{
  "model": "contrastive image-text model",
  "dataset": "regions of photos with short descriptions (Visual Genome)",
  "train_examples": 203450,
  "image_size": 64,
  "crop_scale_min": 0.7,
  "horizontal_flip": true,
  "translate": 0.12,
  "color_jitter": 0.1,
  "tokenizer": "word",
  "vocab_size": 6471,
  "loss": "softmax",
  "embed_dim": 256,
  "encoder_arch": "vit",
  "encoder_norm": "layernorm",
  "encoder_norm_position": "pre",
  "encoder_activation": "gelu",
  "encoder_mlp_ratio": 2,
  "encoder_head_dim": 16,
  "encoder_fused_qkv": false,
  "encoder_bias": "qkv",
  "encoder_qk_norm": false,
  "encoder_parallel_block": false,
  "encoder_inner_norm": false,
  "encoder_drop_path": 0.15,
  "encoder_patch_size": [8, 8],
  "encoder_conv_stem": true,
  "encoder_layers": 6,
  "encoder_width": 384,
  "encoder_positions": "sincos",
  "encoder_pooling": "mean",
  "text_encoder_causal": false,
  "text_encoder_width": 128,
  "text_encoder_layers": 8,
  "text_encoder_norm": "layernorm",
  "text_encoder_norm_position": "post",
  "text_encoder_activation": "gelu",
  "text_encoder_mlp_ratio": 3,
  "text_encoder_head_dim": 64,
  "text_encoder_fused_qkv": true,
  "text_encoder_bias": "none",
  "text_encoder_qk_norm": false,
  "text_encoder_parallel_block": false,
  "text_encoder_inner_norm": false,
  "text_encoder_moe": "top_k",
  "text_encoder_num_experts": 16,
  "text_encoder_moe_every": 2,
  "text_encoder_expert_mlp_ratio": 1,
  "text_encoder_experts_per_token": 1,
  "text_encoder_shared_expert": false,
  "text_encoder_positions": "sincos",
  "residual_init": "none",
  "optimizer": "muon",
  "muon_scale": "match_rms_adamw",
  "lr": 0.0061,
  "momentum": 0.95,
  "nesterov": true,
  "orthogonalizer": "polar_express",
  "adamw_lr_other_params": 0.0014,
  "steps": 6200,
  "batch_size": 256,
  "epochs": 7.8,
  "lr_schedule": "linear",
  "final_lr_fraction": 0.1,
  "warmup_steps": 1240,
  "weight_decay": 0.09,
  "adamw_weight_decay_other_params": 0.05
}
Rows from block 3 of the image encoder of a small contrastive image-text model, named by matrix and row number. Rows with one number belong to one neuron. Each number is 500 + 25 x the weight over its row's rms, rounded and kept within 0 to 999. All counts start at 0. Numbers have three digits each.
After each neuron's rows are labels from the 100 images, of 14848, where the neuron reaches its highest value: "strongest on" is what is common among them. Only what is clearly more common there than usual is listed. The data: regions of photos with short descriptions (Visual Genome). In brackets: how many of the 100, against the usual share in percent.
# fc1: MLP up (encoder.blocks.3.mlp.fc1.weight, 768x384), inputs 192-383
# fc2: MLP down (encoder.blocks.3.mlp.fc2.weight, 384x768, transposed), outputs 192-383

fc1.577:493477493473503479533482511474516492494508518486424495457501459532489485476491461499496520458505489537519514437454478554547489458505507502525481493502492488513505470490519502544561486456523491459515544514517517533492459484529497505506467498524526529462527513521501525459477454508467463505511491495498514541500527508520549531493514523450532513508451508481512495495541442514444464484521503539520513478544525504510497511518483515476475500492487495516514492495533487508496503435468430481510477495513485488513479533520480507503515500501462524461517478508503506477511478495486517467
fc2.577:541569428500509477503466448489491499516493501489512514495495515486509486504479491509488491477534506521461521532473537502495449462475522491480475460491500530487509539486509448479539467532512526505509505480498481495470555511469507493496477497486501480499534566517490542462521500480516444524521496495508498488460545545490500544486521507512528471490486470523467497477530505494517480449519494472528458496470506494496544482531519509508511491500498465497498473487483535494506521535498501489483500438522523486470491483491513542496529482528518519538518483516471466541500509478482515512
strongest on: text has "man" (26 vs 8.1)

fc1.77:489463514557502472537502561481494481517470491540489548478509497524489528527533499482540479477496491466512527492464492486533468452515458493521525482471522510516490555465487513519494494481509518525484525488512487492476541488528521519520457474484498473506540532448560528509494513502483495518465476503480493467511515477510492509474491514481474486472503519489527525517477518474437447517455460470497517472501473503482546529536521488480495489524532490510525482498525499526491524483493476468453492523480526487553477444509532543481494506503504555506504443516528481528551517525504492464
fc2.77:532495469487519517516560477482491496500551503498496498476457504505507478489509506490505506497504501535514461471497472568463489493473530532495501530497502521526526543478456476489520484508496530495486490502497522496458502519468517476506480458498549512492545446550484515508489536464496515491518494478461507491509549436485535474497512480518469532485494527507501460538513448473525491530473490515506477526500477527511503518505510489515524533462495496467527523539485519481484502519466471485509495493490481470512475478480470494484519543500515512464510513528514526533460479437522505465
strongest on: text has "elephant" (36 vs 1.3)

fc1.241:505493478527491509487514548463483481508523496500509487488464489538498510510544474489509506534474488518450462490453516511524515489517483512519498494475522519504500483532506462483537591509499504466479500525513456493508453487467525499517515511517497488506507486490496522520524496530495507501504490507475506467505469465527481526481489504551484526520504519497490522511515473509507563520496481541500505476492505516531539526493459466527519497512490506480477515514554520450505514544484508467518455489541548500470442501512456501519510498575439500534500534515470529501516497471456537520
fc2.241:479490482520552500529558512478538532570502522487507521486476544496521492479511536506483505489490498486491499496501503544485506523465494496475465484550480494439538535451488491420502493478451514513504517480459457476498482518512515533534505488462523570458517492498569470485480476500497573519485494494451498511476495483514485503502508474538472512463526514487475533428510508496537497510526498515466481496503509502509450505495484480492497501519510484512537462499492466493526527503555484526485496498528499465529535517490496450514510480491504480523503533489501546536488496477541472489
strongest on: text has "broccoli" (27 vs 0.6)

fc1.184:492528497477510448494451533424464552503490484462527507509497486550525499503529516488512509511563463478484490462491513471477491475521498489491487450501493519501492505502501504489523473493493479492460456493515488480509493528488510542530492500483521467472488503499545446476508476481468508524529455534515516466460495531517493466504498481561471475509526538481513485480464495454527510513488460485530477518504529465513512488499507488504467463474505511521514471513506503529487453466454495553476514540512515523496512494490496495515447510455526497538508508498515557492571496471487535488
fc2.184:513453477475500474508480498510467520492481506494515486544472521491507535514536452487494509492548534493517507518524514466549470498494497509449488524498535487485527529522498513506536480475524514476504462479513506519481515491505528495456475489482526507511500472497499477540559528501481509517501470503445501518495456503532483495511508482533493506535473472485481495493444487501506507505497533541473465479508515524556470490512493486420457507483532490493538521531530521506521479500483537469498482481495508555495493508523498481509486482447548482497467506461501546487515543447491507569
strongest on: text has "baseball" (27 vs 0.4)

fc1.366:502491482514513468494480491529516501517465487483492505480517480544468479516463527468526491514504521463456506464483518453495507529530504497526506499485475503477519491528527526518495456496507488552479494502529509536535459487527485545477505489478492513526521476504480511538500472499532473504487488506506489453469470510508497505466521449448450495479532534457517455486444487513517469513499531467475544514495507480495537514508470457523503504473516497520506485488482491564559470510513523540518494491526494505489529511465508441499500461525508494501460471490484534468495465545510493493
fc2.366:473520495512471522460520492542519469498515506517500521534467492455487531485491524485489473495545496524474522531512498488495519491474503467507514472453512524502480496478523528576547505536511462532496475503510533509484526522474470502459485512472558513479508526504559502479494497479499502513507496523457506531522519531459458492482448487506531510488463512506497510518498487522504521544469506524468472520473498496525478493524462504507512479484483533493491498530555460473522501504450498534499498500468506539465479516478492479504524505508458451515528455518556507507490503541475512539
strongest on: text has "broccoli" (25 vs 0.6)

fc1.48:509511516548495477515503467497522533500534523510500484473468501470460508477481476482500551463486503559493504443516501505521531519515530464507516494525497500484527483518516464548559498475519490526499490508511470527488498533448510520492513495494507530459519544467479469518455490482480516484504498462513458532487533543518538499476565516481488506515493512471488514478460493446454491505492520508478512480538489464510507536469493540501520524501462507467498489473492523495513532510464484523536500530480491479512521497500511512501495477481490492480534485560510521461505475493461479506
fc2.48:517521504484491533537465521483539460551494467479469457534515507520499492523510482520502499493488502538483501519521485460522510535503498441488467468504501469501472511474474502499520479482509520494462519520475496518489497534503473503482494487519490514494533527482504477561509492473492442494516505501473512468511489502489536512456482491465554464470467513545502531547510536521520513477542477479519511500472518497489535449549488494499488511491515528498512490533467497497502544466469480534501527461501498452501564553472495513483527522517514514521521503456480522485473535475511523471
strongest on: text has "man" (31 vs 8.1)

fc1.536:503530479522511499496535512526481488476495502476510503479427499496449489536498527433480512522466480491495492503474500554476546550485520498532523519489502515454504422497481440475543512507497494505503507511467549496543481497501540520518532524488522459508481510540498503481487503536468497505525464483487531485505490479526491497476519530519498494509515470500527549490541475500566509520460537498502468505529530529506489483516449510470525526476527489516476508525511537490489451496481477487544479516508540495532443485492518518516520514545504500529489481488482537504491474489511509498
fc2.536:521491446536514524500513484467515505520528520450505493501480485514483501481543486492540464486496477478471527520507514520480494512480522503513490461502529499491476493435516533465503512506464466506470521519478494493514504496491516513494505489448477514496521498513489499486463515504499509559501493478476481467485458496519486507502540512515461477530527478509492528480466489518534533533518499524476486497454556467488479456482511467527508513467514449506499512563495521498508486501499453538533508493509496453534500532485548483522534469517500526553467477505505479480480506539560471536
strongest on: text has "broccoli" (30 vs 0.6)

fc1.552:490478503502511510477522526590456472515540518488503527474482464503479490482497521475489516569504500506464483498521517497511479541509496489559454498494491459468514496541515478524520519480518486497445532501477512480566495526533487522474523501494485479522497523487416517507476500517493504535477505520498499486444500502486483522463552468501465493474534498512492517512508520514531482525490506516504538468449502509529477527490484494525493552490480478471514512527518475470498497506502484506494502519498515514476502496480552498517485419528468559540495549513489505511455505485517494512
fc2.552:501449497513511517459527472489504543485467527468485517483496541503512516468498499517449454530483497537483514509534459510494506497519493496482481482481453511496507496449476470527495479493452479527501541490489462526539472532493518517470486504479548493465529521494523508495535514494507497533520506494489513513503467486506485486532492491525534521523489461506488510493490478500497488521499459512442459510504503488475496484525526513504490515530472469545511523557528498512497497465566514490509496503484499505471566528449513510513485473500505495547490444508525523521518487494513507511
strongest on: text has "broccoli" (31 vs 0.6)

fc1.655:545537484510507433503479519457509526492487474491502537510497497517531509504502466522480519524534468462498500505465583464474483494487510484488474477529514507460523515488531540531533484468519467486469506473515495479499480487511499508523488499436509502499487506545494511484466482497474514505537456529500483484476483530513464506481451503482507536515546514479522491474465484496460493470510483483514481508494555490494500487501492489476471460478492511514496457511479493509497455473496489526484471545526503472450482482460495500501472501462543522487463530528483525482533498486515546535
fc2.655:478474445477511517474469552522457508482494479466516491522459506493483466527515458528487523488473520494507500488516506483507431493469531479468486500501531510503516524561504531498498495522503501537511459523492534483463491491495553500503468491492519492489479478505531524548532513511541483504516485527500526473503461480515525500502505512499484504547521488542512469485499501504498500498508529514503444505510514516536486483474489537477445479471545515503520516536518506500543514479496511498475478480479492545476487484521484484542475504488511521487472499468483518474552522468481505520
strongest on: text has "baseball" (26 vs 0.4)

fc1.10:506485525524500484460456523495489500484448488511466491501503531508494471508522541518505532485483568474484472519526510488525499476463517527528538477508530533526507527484455527526500510466482430477502498524482474471527505457478509461498573530484473521518513494503518509521476465511486490480514501522487449506469521477529498474488509527487465459476448511469533536492466516482523489490454489507535480509515548509506509519517502492500526530503519528528494462453542506529520479465486501482515511521503459512519461461512496531515516457499488507493524526431499526479453471500511496476
fc2.10:505466503499530512512525454517488506510476517532476464514484507515457531512504486477507480504483527494479457483484521511522485530489501505530519479467522501515510503530534476479483485473502492450506513557508494445493524474466478492509513496493510527502494488489473438486497513496523458478492527582457523502538477472475494456485507484529485503546528506539527470519526439510499492489539494528489502516527536551497473551452486486424492472503474522507509500487468484475530532484483500494513491514488489465505498505562473497501516526490506541519528513511455494477521520485494505507
strongest on: text has "giraffe" (37 vs 0.7)

fc1.183:501502455452519476502484527545544519473482508480505469474453492508508510498470484517466535516511459467459502513505527498510490497500550512461474505489476473503458448487495493485468460501482535495522522515454493468531534508507498499485472509498479491476459483488446492533505507478492489475510425458477514487484495509518518501486451517522469515459444497471463506508487522515526524482481470517484521526531503494507459507473474493480496523524509519489501501507486461519513507557485521544482472491484519529505443509484498476495513535499509503504480454484523485476512523525516475530
fc2.183:470503511538519502464482530516504473507479523491514504446469510477513497443453496487503456523530489538494478487479501535484487498537523468488478466524500525486492521502480506526533517507516481517506517508511511546483477471459496481519472526471533533511458500466468503486517476531525484513495588484495485472498497525508494521483467519508473506507551477488513523533565508495505509527464536539507485458549548457510490518523524495516476506482489524500505487456525479478518513522539495501476473484481464503485507495526472490484517515448550526532486524485493477535474468492504515490
strongest on: text has "broccoli" (25 vs 0.6)

fc1.347:538492503508522507581474497510452499497533474489522521506515474495480494480489546482498470507512499501518510486504499515555494507542504482497504533494518486515523518538513498480470541490487518477528496521498518520484539478478508526527497487543489490494521503463471535500549546462492463491492506423492520529531511522517479520498550499484507508471476445501485545481542517525479533512561466563491463476516502491511480506500477539509516491511502490500537560466497467492489497479490501478463528496457504438495526502479489499477476515497474518427506467508527483522515517542492477496
fc2.347:498470506519493432496430508493491489496518486501459514495510495533498499504493508531513488455536528505494486498512546475479464465514515534472495478493453491473480444476455496475541516520491506557539484491528570509506513528513527482482525454486554505464546532549458512537527443493475492541516506483516509497480481512509553490511475488478480527498460479502522486469492550523494498497522518500503533442543474501489493501508456498503488479476530473495546499510495518492435533515445489487552457477480511504453460498492509532526501452520500480524499510503543504516499494492499477480
strongest on: text has "elephant" (33 vs 1.3)

fc1.106:501491496493493510525481483538501506468491470496491473507512485484499512491583521486528505503539525450481522495507486499544489489512480521493508533461537456514491550528452480496467506427474497479517466515514519453509498492492484494491460497542485471463484492529476502478524523512512519530489517503484484452533475538520527532484507445504493482495412488494579516551489469504505484482500522542490505514484469495514480549492507536498486532500495480487465513516501523507501483521531480535464504481451524547526514508519519491539504492522480529489525443472484519526512488507476519499
fc2.106:495480467497491485480534519496514536532549492498511489506488503524481521518489481502505453496543461545505504489537479468460528488522519490492487500540511493510471499487481575501528477494498493492524537497507474498475527495475553524490484513447523535502442538522536488538520488473437515508518471498462481522469465485509497547534486531499481492476508507482511521517528516435516489502506495516439526506523539522473468499484506496504498476486511537535453568500463515450537522517506495515557523453500421508479525527481540485507512475510491510463537495530535486497499530545540503480
strongest on: text has "man" (39 vs 8.1)

fc1.72:450481497519550518538524515478491486516521537464498500491503446495516486495474504472561456500498503550500485485543454503555482504515499468511509509451485483487498505498500509506535504495538504532493487492534523510507489499530503480520511503501514533495531533527492508466513492487530521533510466516462526487486454530481543480468492528485501519458475488541521517476483447548507510528479484512483467475480465507478530473488499516480496513517489457471528530470513529473506513494473477477558502443490498490506526474503483512462546504498491475516546507520501467435483493509493476472
fc2.72:587506514464507522516478489503489471557452485461548532526467536534484487484459498511473493432458500528503483455546513480486510515526498520543475451534490447477496530535499485523531456484491480487508492536515500484487453559519500495516489493504492520509474560486486463516477493496507522493528516504492557501484507490489547508487458535499489533458514508516442533542497486519483525496543476475507532500506484479534421516504493470498507504472474517495495561511510471480492526498523486507509502485445503497525514451484497502493510520464498479462508526482508506474494528508548475499
strongest on: text has "man" (31 vs 8.1); text has "hair" (25 vs 1.1)

fc1.69:468464507545491536472502505513456516515477492482483451515483487512543488501471507512480528491499466489452462526430531564516545454460489528491561503492477554529558543511473450507525491538478473508512498510531511535542491486477508526515504505500481492520491512489504502481503462502478500532505475494511533497502498459502483486438491435518496506473515491466504488517501457472499455527518521546479497535531487565462508473472533517498503517483474497462509519478499500524535505550515519470492499488488487516506495492445546518496514480508514482477511505516455470461546501492481505469
fc2.69:552501514454505480460533536506485516465500552513518472521500504515514513487490476542470537486493523438499489506468542535533476480493518513521464491510521451498493525535436503520469520535516443486448467488500502492534475547495490480528480511488540490480532491486537491452502498540488516505504431480499453479497487514502492525519457484489546499519523518521509491472504501509507455504501513506451492519544540492487535477481511505490440512489537501551541536530487522487540457495538521485513498448512506537516509526439485548510533481506526479471466481508502486501528506500507494481
strongest on: text has "elephant" (27 vs 1.3)

fc1.346:484534501507505513520462485492472485508467457482527497508501521509473521519511512477517497483483479523491498458492475497509487485496525494537507525490485507522504533501505505532527513556490498508488518485475510491493489489482528513476495503528511494530476528502525534493474490527488450439492504556489549524482492557475514493454501481527479506520506515486501468558489531496516495490486487489487538487566532474493518520477539439483502504482514538491520491535494460524465511469503472492471490554509534522490477506539477495459501444476463466555448472511449526508532513508471511463
fc2.346:474475471481531484492506503493464526502442508490426499518473527502517450486486505471530491496443532484504523519486504491477509537504502516516518485471466495503503522462542515520443477517463506528516527464486479542520483527492504490491535492554471513497530500478498520479448503506489472528544503508439503526498494516516543507471559508484537513452522518495489477527514500460498437478521514502484485471481513491530483512493489495512478463523477499489536507540516516541481557480531488475524481483520499503519496519486530535586478469500461548534475526474497491485484499443470528507
strongest on: text has "giraffe" (30 vs 0.7)

fc1.498:481506506524532476466507497515501531502479490484520481536504513502532462475488485524458510483497537531474498529507501508502463524516498520560514490533471511528493494545520522477500534465542501505466479520504473500452483472492512512484490492525479489420497488501526487507514522503471489517520484501477480425448481523464494474480478505485484453493512527444526507510496497514509515526545514523440496493472492507451504477455478517486461497511508565543512496483494511495441468518559512476514535507526504494569499453492493474471482537518491521496466519492476494523481498489529522490
fc2.498:496497498496460483494528450464469529446534481487504501493487489481488542505510512496485497535528510516524517537473522518508528520500496486504515492534524499494488468472506498500529483438566515522491507500469521547512481542493514481479523506511511486535540517483488483502554550504507483529511465486542490454512470499488516487515486501501507486536499508494520489461514493500508478445425511514504491453482479525462457474491546499486492489430462494500509482467504517469524536474473486501461476498547554544460485503490508487488509516476547483501483476521485452515464533502544469515
strongest on: text has "green" (30 vs 4.2)

fc1.687:512455542508460528508512500459471456511525497512499527516433525500499450508469488524474465482545497491552462485535487470528483475546524496483512548521508508488494489451480501515536486492504535496479491537473465473452520463504497512524509497545513517481511488483515514518508495488551504477504478496531523503477502498446492495501493523506475537485503470498505511506518466512506530505520489497529515486490462455509487528520444510468507491534520501488497470493447513487541538463472556531502448505464538486475474464484501504468508523511511484508501480556495482524530473541486517477
fc2.687:498497500476521504505504517474574522484458531496454485478511503537498506507506497500517515511492459486462500517488516491527501516472458456485505466513525471472504510478532515499512432470462498514502534481493488491520485527494535510499481523453507522529488528477489514483530486472448482531487533441510483533492507518493527491541496478511528472498522537553495496520433539525488498475478506506478467505510521505491516498490513484555500452510506522510504542464539507496483496488493420504535476478499479537500543530496498494531528476517507507554456494500478459570512514476508495491
strongest on: text has "man" (32 vs 8.1)

fc1.119:495477516495496478510485523513511521533541497522547517478508484536539510532508454495512493478551448479521524493461538518551452505502507519489451507461452490552486513501517500520516526501485542506518457496545490496492502496496516470470485491531475501485533466530474485514541514544514525510492466492505500495493521459496467537508504472482513483516481512487516511485500519508435497504497471506520509489504505485502461513487492500509525514510526466514541532489477491473479454486512511491502502474495475495524483460488473535473468493514487550493487481522487478450498462492512504501
fc2.119:512519541487503490484474501478512494476501516504507544521528526518467509519494552522500453495502481520510491472500477462481449504538485527530521478524524497517491507487514462522487517503492517482505556507465531513525498516506566494545490506516474544498485517533513479501511485465476507534483533503483511473486546565500548508464527512501522498541450482519447486505473499492461528524490466427487474563511462532536480520472492506512469516492472490510516478475482495477473533482493488527549493502464459515487489515502499525485495508513505546497514459512509467518463484497449510514
strongest on: text has "giraffe" (29 vs 0.7)

fc1.735:484468500464493505480536465482486488469499513520515448463466518535478480518514507492513530519492497499484482514475547499517499476514486491494509522567484524507478486529495495539536455532559505553513491469511562493486501514423468547479509488510498503463447479433539483533500482518516485499509484522523478454486513525504506494462496519486494483505485531526473482512483499504455487446470486492513452507498530482442488516476475471519546454529465520510528510501554471515506521470471519489522469562523509495485525519525507491507517508529483504493499474514523528474548474467492538487
fc2.735:497515505514500488490500509484492470546489537509524475478535443508474488480518507517525473530498503494505493497508491488508507466480535514519481518500516508457474488522535477500523489504464511498495436485529527491495509470484538500505507541483502532492519458497470496502526474463522468497486490479532525477506478498495464527511530478475497464509500535513517478546463497458496528535563486522524541484435513523506499469432526511525492447507496471484515496491492504483526536460483497504521568477449475467493503509484504431507484478505479525489451525587560543510479510507519518541
strongest on: text has "green" (37 vs 4.2)

fc1.89:495490501473496520506506527535508499527538457512472526514492528497467494503485550492468518512502452474516520484544497505514525509530492532519532502523500513500511502491459472503507500483519509512555491544494490474535511504539514505492497476521492488498427465489515503531535477537422485484462522511529500469482498550498500468497483474496502512465551493484456523500493504513449491499546512494478532469515539518439483507510493488472517497516532535498463465510517525471481525536486521481463501545500534458502450536527544472469500482473521501503501498489502481489462531512445461467
fc2.89:478530523471454445531524512485510513530516506444569499505476488486473509519546518529510478515543476479519528499510517506522484478509539477502517556551465496509494489470494447529481495535521521526496514514479537493508522541478559491502473492519513462552507497496545484532458534511534481555503486508507493491488526515499476546496493476534474492491538491530491462468483496512480519538431487535500511478505481451477538488503531498478543468459511511500452463505487507518507537499454519501493521537509486545498478479519525480482487472482461488487490498517516504498483518551503521487
strongest on: text has "green" (26 vs 4.2)

fc1.385:541475494496462445515481485511468487505444448488527504528517440491514519519536480473525486504539478478540512495501482499500499525509527503525491528495491479524472479506513503478514475487502485522484527532507517473474494548493481520496515501520511479509507500511504531483507528499479532501492469546483567482553495449494531510552465499473489482502531486471518514489507447472466533498502494542532541489522458538468487498510497492502519454502524523485530490512523469516503504527501531505494511545498484525507475491490469449554469521477490418476478538495474494494483436484490501470
fc2.385:522469528554466462474491533501485451496475436480496500492474483522549481484506483526506471498508530519498504509459479503519530510515482498537523468497520482483490495493486492459541485486531465488511501535501502476475477510489497464517501474530504478487450526472454449546516523507512467487536509490527544502529512534483491464544490517502509508486482474490547547499494480496453487495465479474510504438486506474531505508575450508537499505467496506509504496476538494538488459507476443456481475496556477535505469529522504467515505479529529487518495489546513492506486474507478510428
strongest on: text has "man" (38 vs 8.1)

fc1.559:468539519508515501448484475500461540494484529518564498503518516519514506510495529513485476495515502513493544537522524466471522496510516454519519449540494488478540503497440492523459538493543522511482490526514520502504506494532515513525523534535548507522502506526489520468507488511493518494539468461517487480521477498520507517533443516472469524510484498489525469509502534511459502490510550474534482509510495570514468481518526532512478474478458514535543445497538515488489447459439468472482481476525486449486519501496533475494510470511510501493466537470433456470488491540505501501
fc2.559:528494524540546507490482494514469502480510506474519536488578490474509495518503496522466475503538469530459528513503481508494533536540501465516507504484482505512500514501479475507533487512490487526516493455470521521523507457532511507470474524516511491479536501470517507494493496502526464503550490503508491496511500525449515465506467531480538497528528495490510513522476498502495447487461469506489530459490431501504505509486528508515500427517514491501465524491542505468463489508493473494445518533511549496478502475474507506506510504516478516498471485505541510529500532483504491443
strongest on: text has "green" (26 vs 4.2)

fc1.223:485493512535529525476503475543517479483497516464503523450465493456517504556492490432483514552479516531478531450502458526516512530494465509489489503492494470513489512504519517479508477491521507542486515515461460480483482520516483523480473490479521461522493532525457461516491519494531527490494482511500493472477503473493529509505520501518470503471519481477492538468494521550541487548559475483526523477459554522505469489467475486519523507467477475479489511516488472467516511504527502528475525505524491516541490504484554533497499484532473505500510535486499516505484463482531487503
fc2.223:516473464487539495463523523483523553516484535485483502548500487529509528470490468524484530490508494534474487507506471529448485526532480509498527480506476482489498525457516474513487464495453470522512520456510505512504470527506526463463467510441517482473519492486566516469552488512454451509480498474492510568513483496515451480512511477541558530509524487516505498467480448488516524487496470485451450463493487475522479509565538517509520503536503502493518516518518527494527507453519495490507485474462489508499548529486523493508513454500480508542464468510495518524526469501475486497
strongest on: text has "broccoli" (26 vs 0.6)

fc1.108:459478520540511498474518512515534532506523530473528536506507523491516516496478467498480497490529479524483501468517505473491509523510527510484525523530510506477541500492473538437495543449522564468490519481514445495511527482458473475553464541485484486518475526446547508509507496499509527497503520502489495493470498474500515463536488470501506509533513481466522479496512546531475542494499485515510523436508516525506508508523498506483547478502493477471454497464497508500463517472498470533460524482510501491493452501502469482520475539547509508504478487525521495513544492500485470485
fc2.108:484504473506512513532508501522524522508490488538520504491484484506546488526494528470471515488484502475490501442483510550470512460478493480482554497550515441495488514484497509539471532541526530500540492494494483506508484574456510482521485484498492530517520545446502513477551522486502509471491504535513533514477525500526482500463512460492505510498517495498494490475533495502511478507504476519506498471484465473492526507469481495480500485479501531543492520480516460513467491545495521526506509519518509514438521509515497485510513526480465465497524453472488515506515477459517476457
strongest on: text has "tree" (34 vs 2.1)

fc1.173:512510458486446450492470514474493472530502440434488514502502496502502473507511458481495484496530576493513507510524492509528465517497527508492516474503542503512481454520502510510510490524505504496520533515545504504486509516491452531493507518519489496522476473491440537503515548493531473523513513528492504511536478490457507491533523498527506458528434512507469549504481487550476493518527486478497487506505502510478474536501470509496505486465517507491515519541544519530437469526514491503505519496454521483490466467482538483468500487476493466496530515476477478500516486511508484483
fc2.173:479503529501465471493522529522494487502532450532508541528469502488497540513508463473482466500514529512507546532499524469488525490528508456570493498518494539464497505515483553573501497470451532541510499526524455509489491537498491477481488516495470500581500503502492508537516509496509481498469492456578506525486489516499502514542497483491486487516529481444462501506511500518551481453507483485451472510483514519480493479491463538464522514507515504521518527488456498496530476531485465479521480443513483506531532510527459516506520503497445430504524537515470542518482502510517499488
strongest on: text has "man" (26 vs 8.1)

fc1.461:472563458500506492464511507534513540476488506477471522528541484474485504554478550496507513510458492511478476476506485500487490509506507520483501489459530468536499507455504530488524489469505493550479467469454457499540505511501533501524498456503496492483517555483535487496544507492477510503514516514521470504483518488498551490485475470458551523483492478486508518491521512490460522488520517494500514461513480510515505521475532520529515541521479484501518499483472491514461501508541503514500511529479562490457533469475495505527496518522457444522484525488460502463456498458497491518
fc2.461:516527439511493497509477493514502503500499483457542531492484481531469541469507477489508548505515507494501551475475474489503500512471448438495546471513523491521492466523490515523507433499519499538482506485519461498505497521468508497529525514506504509493494482524564479501538481473464474483505497508504509517519499508474517506508507503520515518435489549507486544476543549484417494458504500500469499491532528516495441494476519520488451521544482470515491494490495503513532524485494506486500513462493542504490542459517504468512499536505461530524461529524479496534536503506505493497
strongest on: text has "tree" (45 vs 2.1); text has "green" (34 vs 4.2)

fc1.67:471494471539505476476481468535503506487504479514486523486515476540481529511507491524502494472523476505462474465496540506502545509488505513477522496460490521464519471495518485515516485520467501478428473488547451453512515486504547466517460468540522510501496511501479562542501489494483448531528576546479512501507489518496499509490477473449495468525529494496480552497460527498478493483506457514553510480458518465519539489472518485525500472493510519493533468512497510508477497523476521482507494528529498515494507497474502496535489526552524448512495491480542485500479504511526500484
fc2.67:516466484502547526490459456536504490515528487455504459469446520475470532509485545514487509499496485491506524492484471475497548485458470497495514487488500494491447521496493511503508515463495493436456545518459543529502483548493513452495538476473490517499496505467480514510460467493483468541536518478525519533454489458513458487518485483468514506500528532526482515505518524512468522459515472491492531470493492530520493494497516483534513526470508442514512515529497480525493515471524497507482493534499486529469517485478501493477514517546466510530465479529450527503543489522482487502
strongest on: text has "tree" (34 vs 2.1)

fc1.490:511475509497557542505500522503531523537466508489517525501552501530476468479478462502523549478477482488474494498528540520475497481539476522497482479538505517549494513437506501518512523506543487529539502524485449477497483510569491523502514519522507535515464485506465506497493467493495547516522510510495484470460473499509516478488485467507463482476495485521474515479519457496513460495473517518532526486467532451492484487492474549499490480518527540470500530501492477548484523516439506465491525487480525499515490488510522490512470467500525489550539523463480530503502499558511518539
fc2.490:468528537499487474501494516502486463479517512480491508476502494488527519484506481508500482491538485523499491494444494478431498494517473520515515475516496556526531476494505507488500575480501538461494499495491522486539523527469495506521528521469482487515478437449541485502476507514508513474494493540511495504523458515522518457440496513450490511485464461506482510481522513495495491524511492506491490515528493498423507485495531474534463525476549531515500481488491449472504515501529489505509499462479525512502500469533547562460496475490512505474456459538545495478484495538473475483
strongest on: text has "green" (27 vs 4.2)

fc1.330:481502514524496502501476488509524519539502486462502483517513540575525496523490513487433500451528475451505465510536487514470549524484470495524474497512505509531492516519502487513527526477515525428496521513525500492499477502477474476476511510492527477488460513488497535505490513537484475535492447509434476487540478495523546521469512487498526534523531493501481485503489529494477475493532530532487480519506507506470534511484538497486496522503477529513491467508518531488508499509485479480444499463458512536479503512461479515514486507495541487509497513506492514446502523466509530487
fc2.330:496479511514523488517500481533536539506529512519532529497499510520498541509467480525518474516516504528458542479461514474476499483485481501504532551488533513514464511531506447488477506455488526493491509514501492494529496469470539522485481463531493484459513502498505507536512485485509523476517518462474499491489491480475521527507532498529447514509508502453523490439496436530465519491434461473547499499484452509470499474477533491501495494457494514458502519474457540497484488524462503476539527512527524523527499481547474488515486475521482497504482475525529490520442513532449509485
strongest on: text has "green" (26 vs 4.2)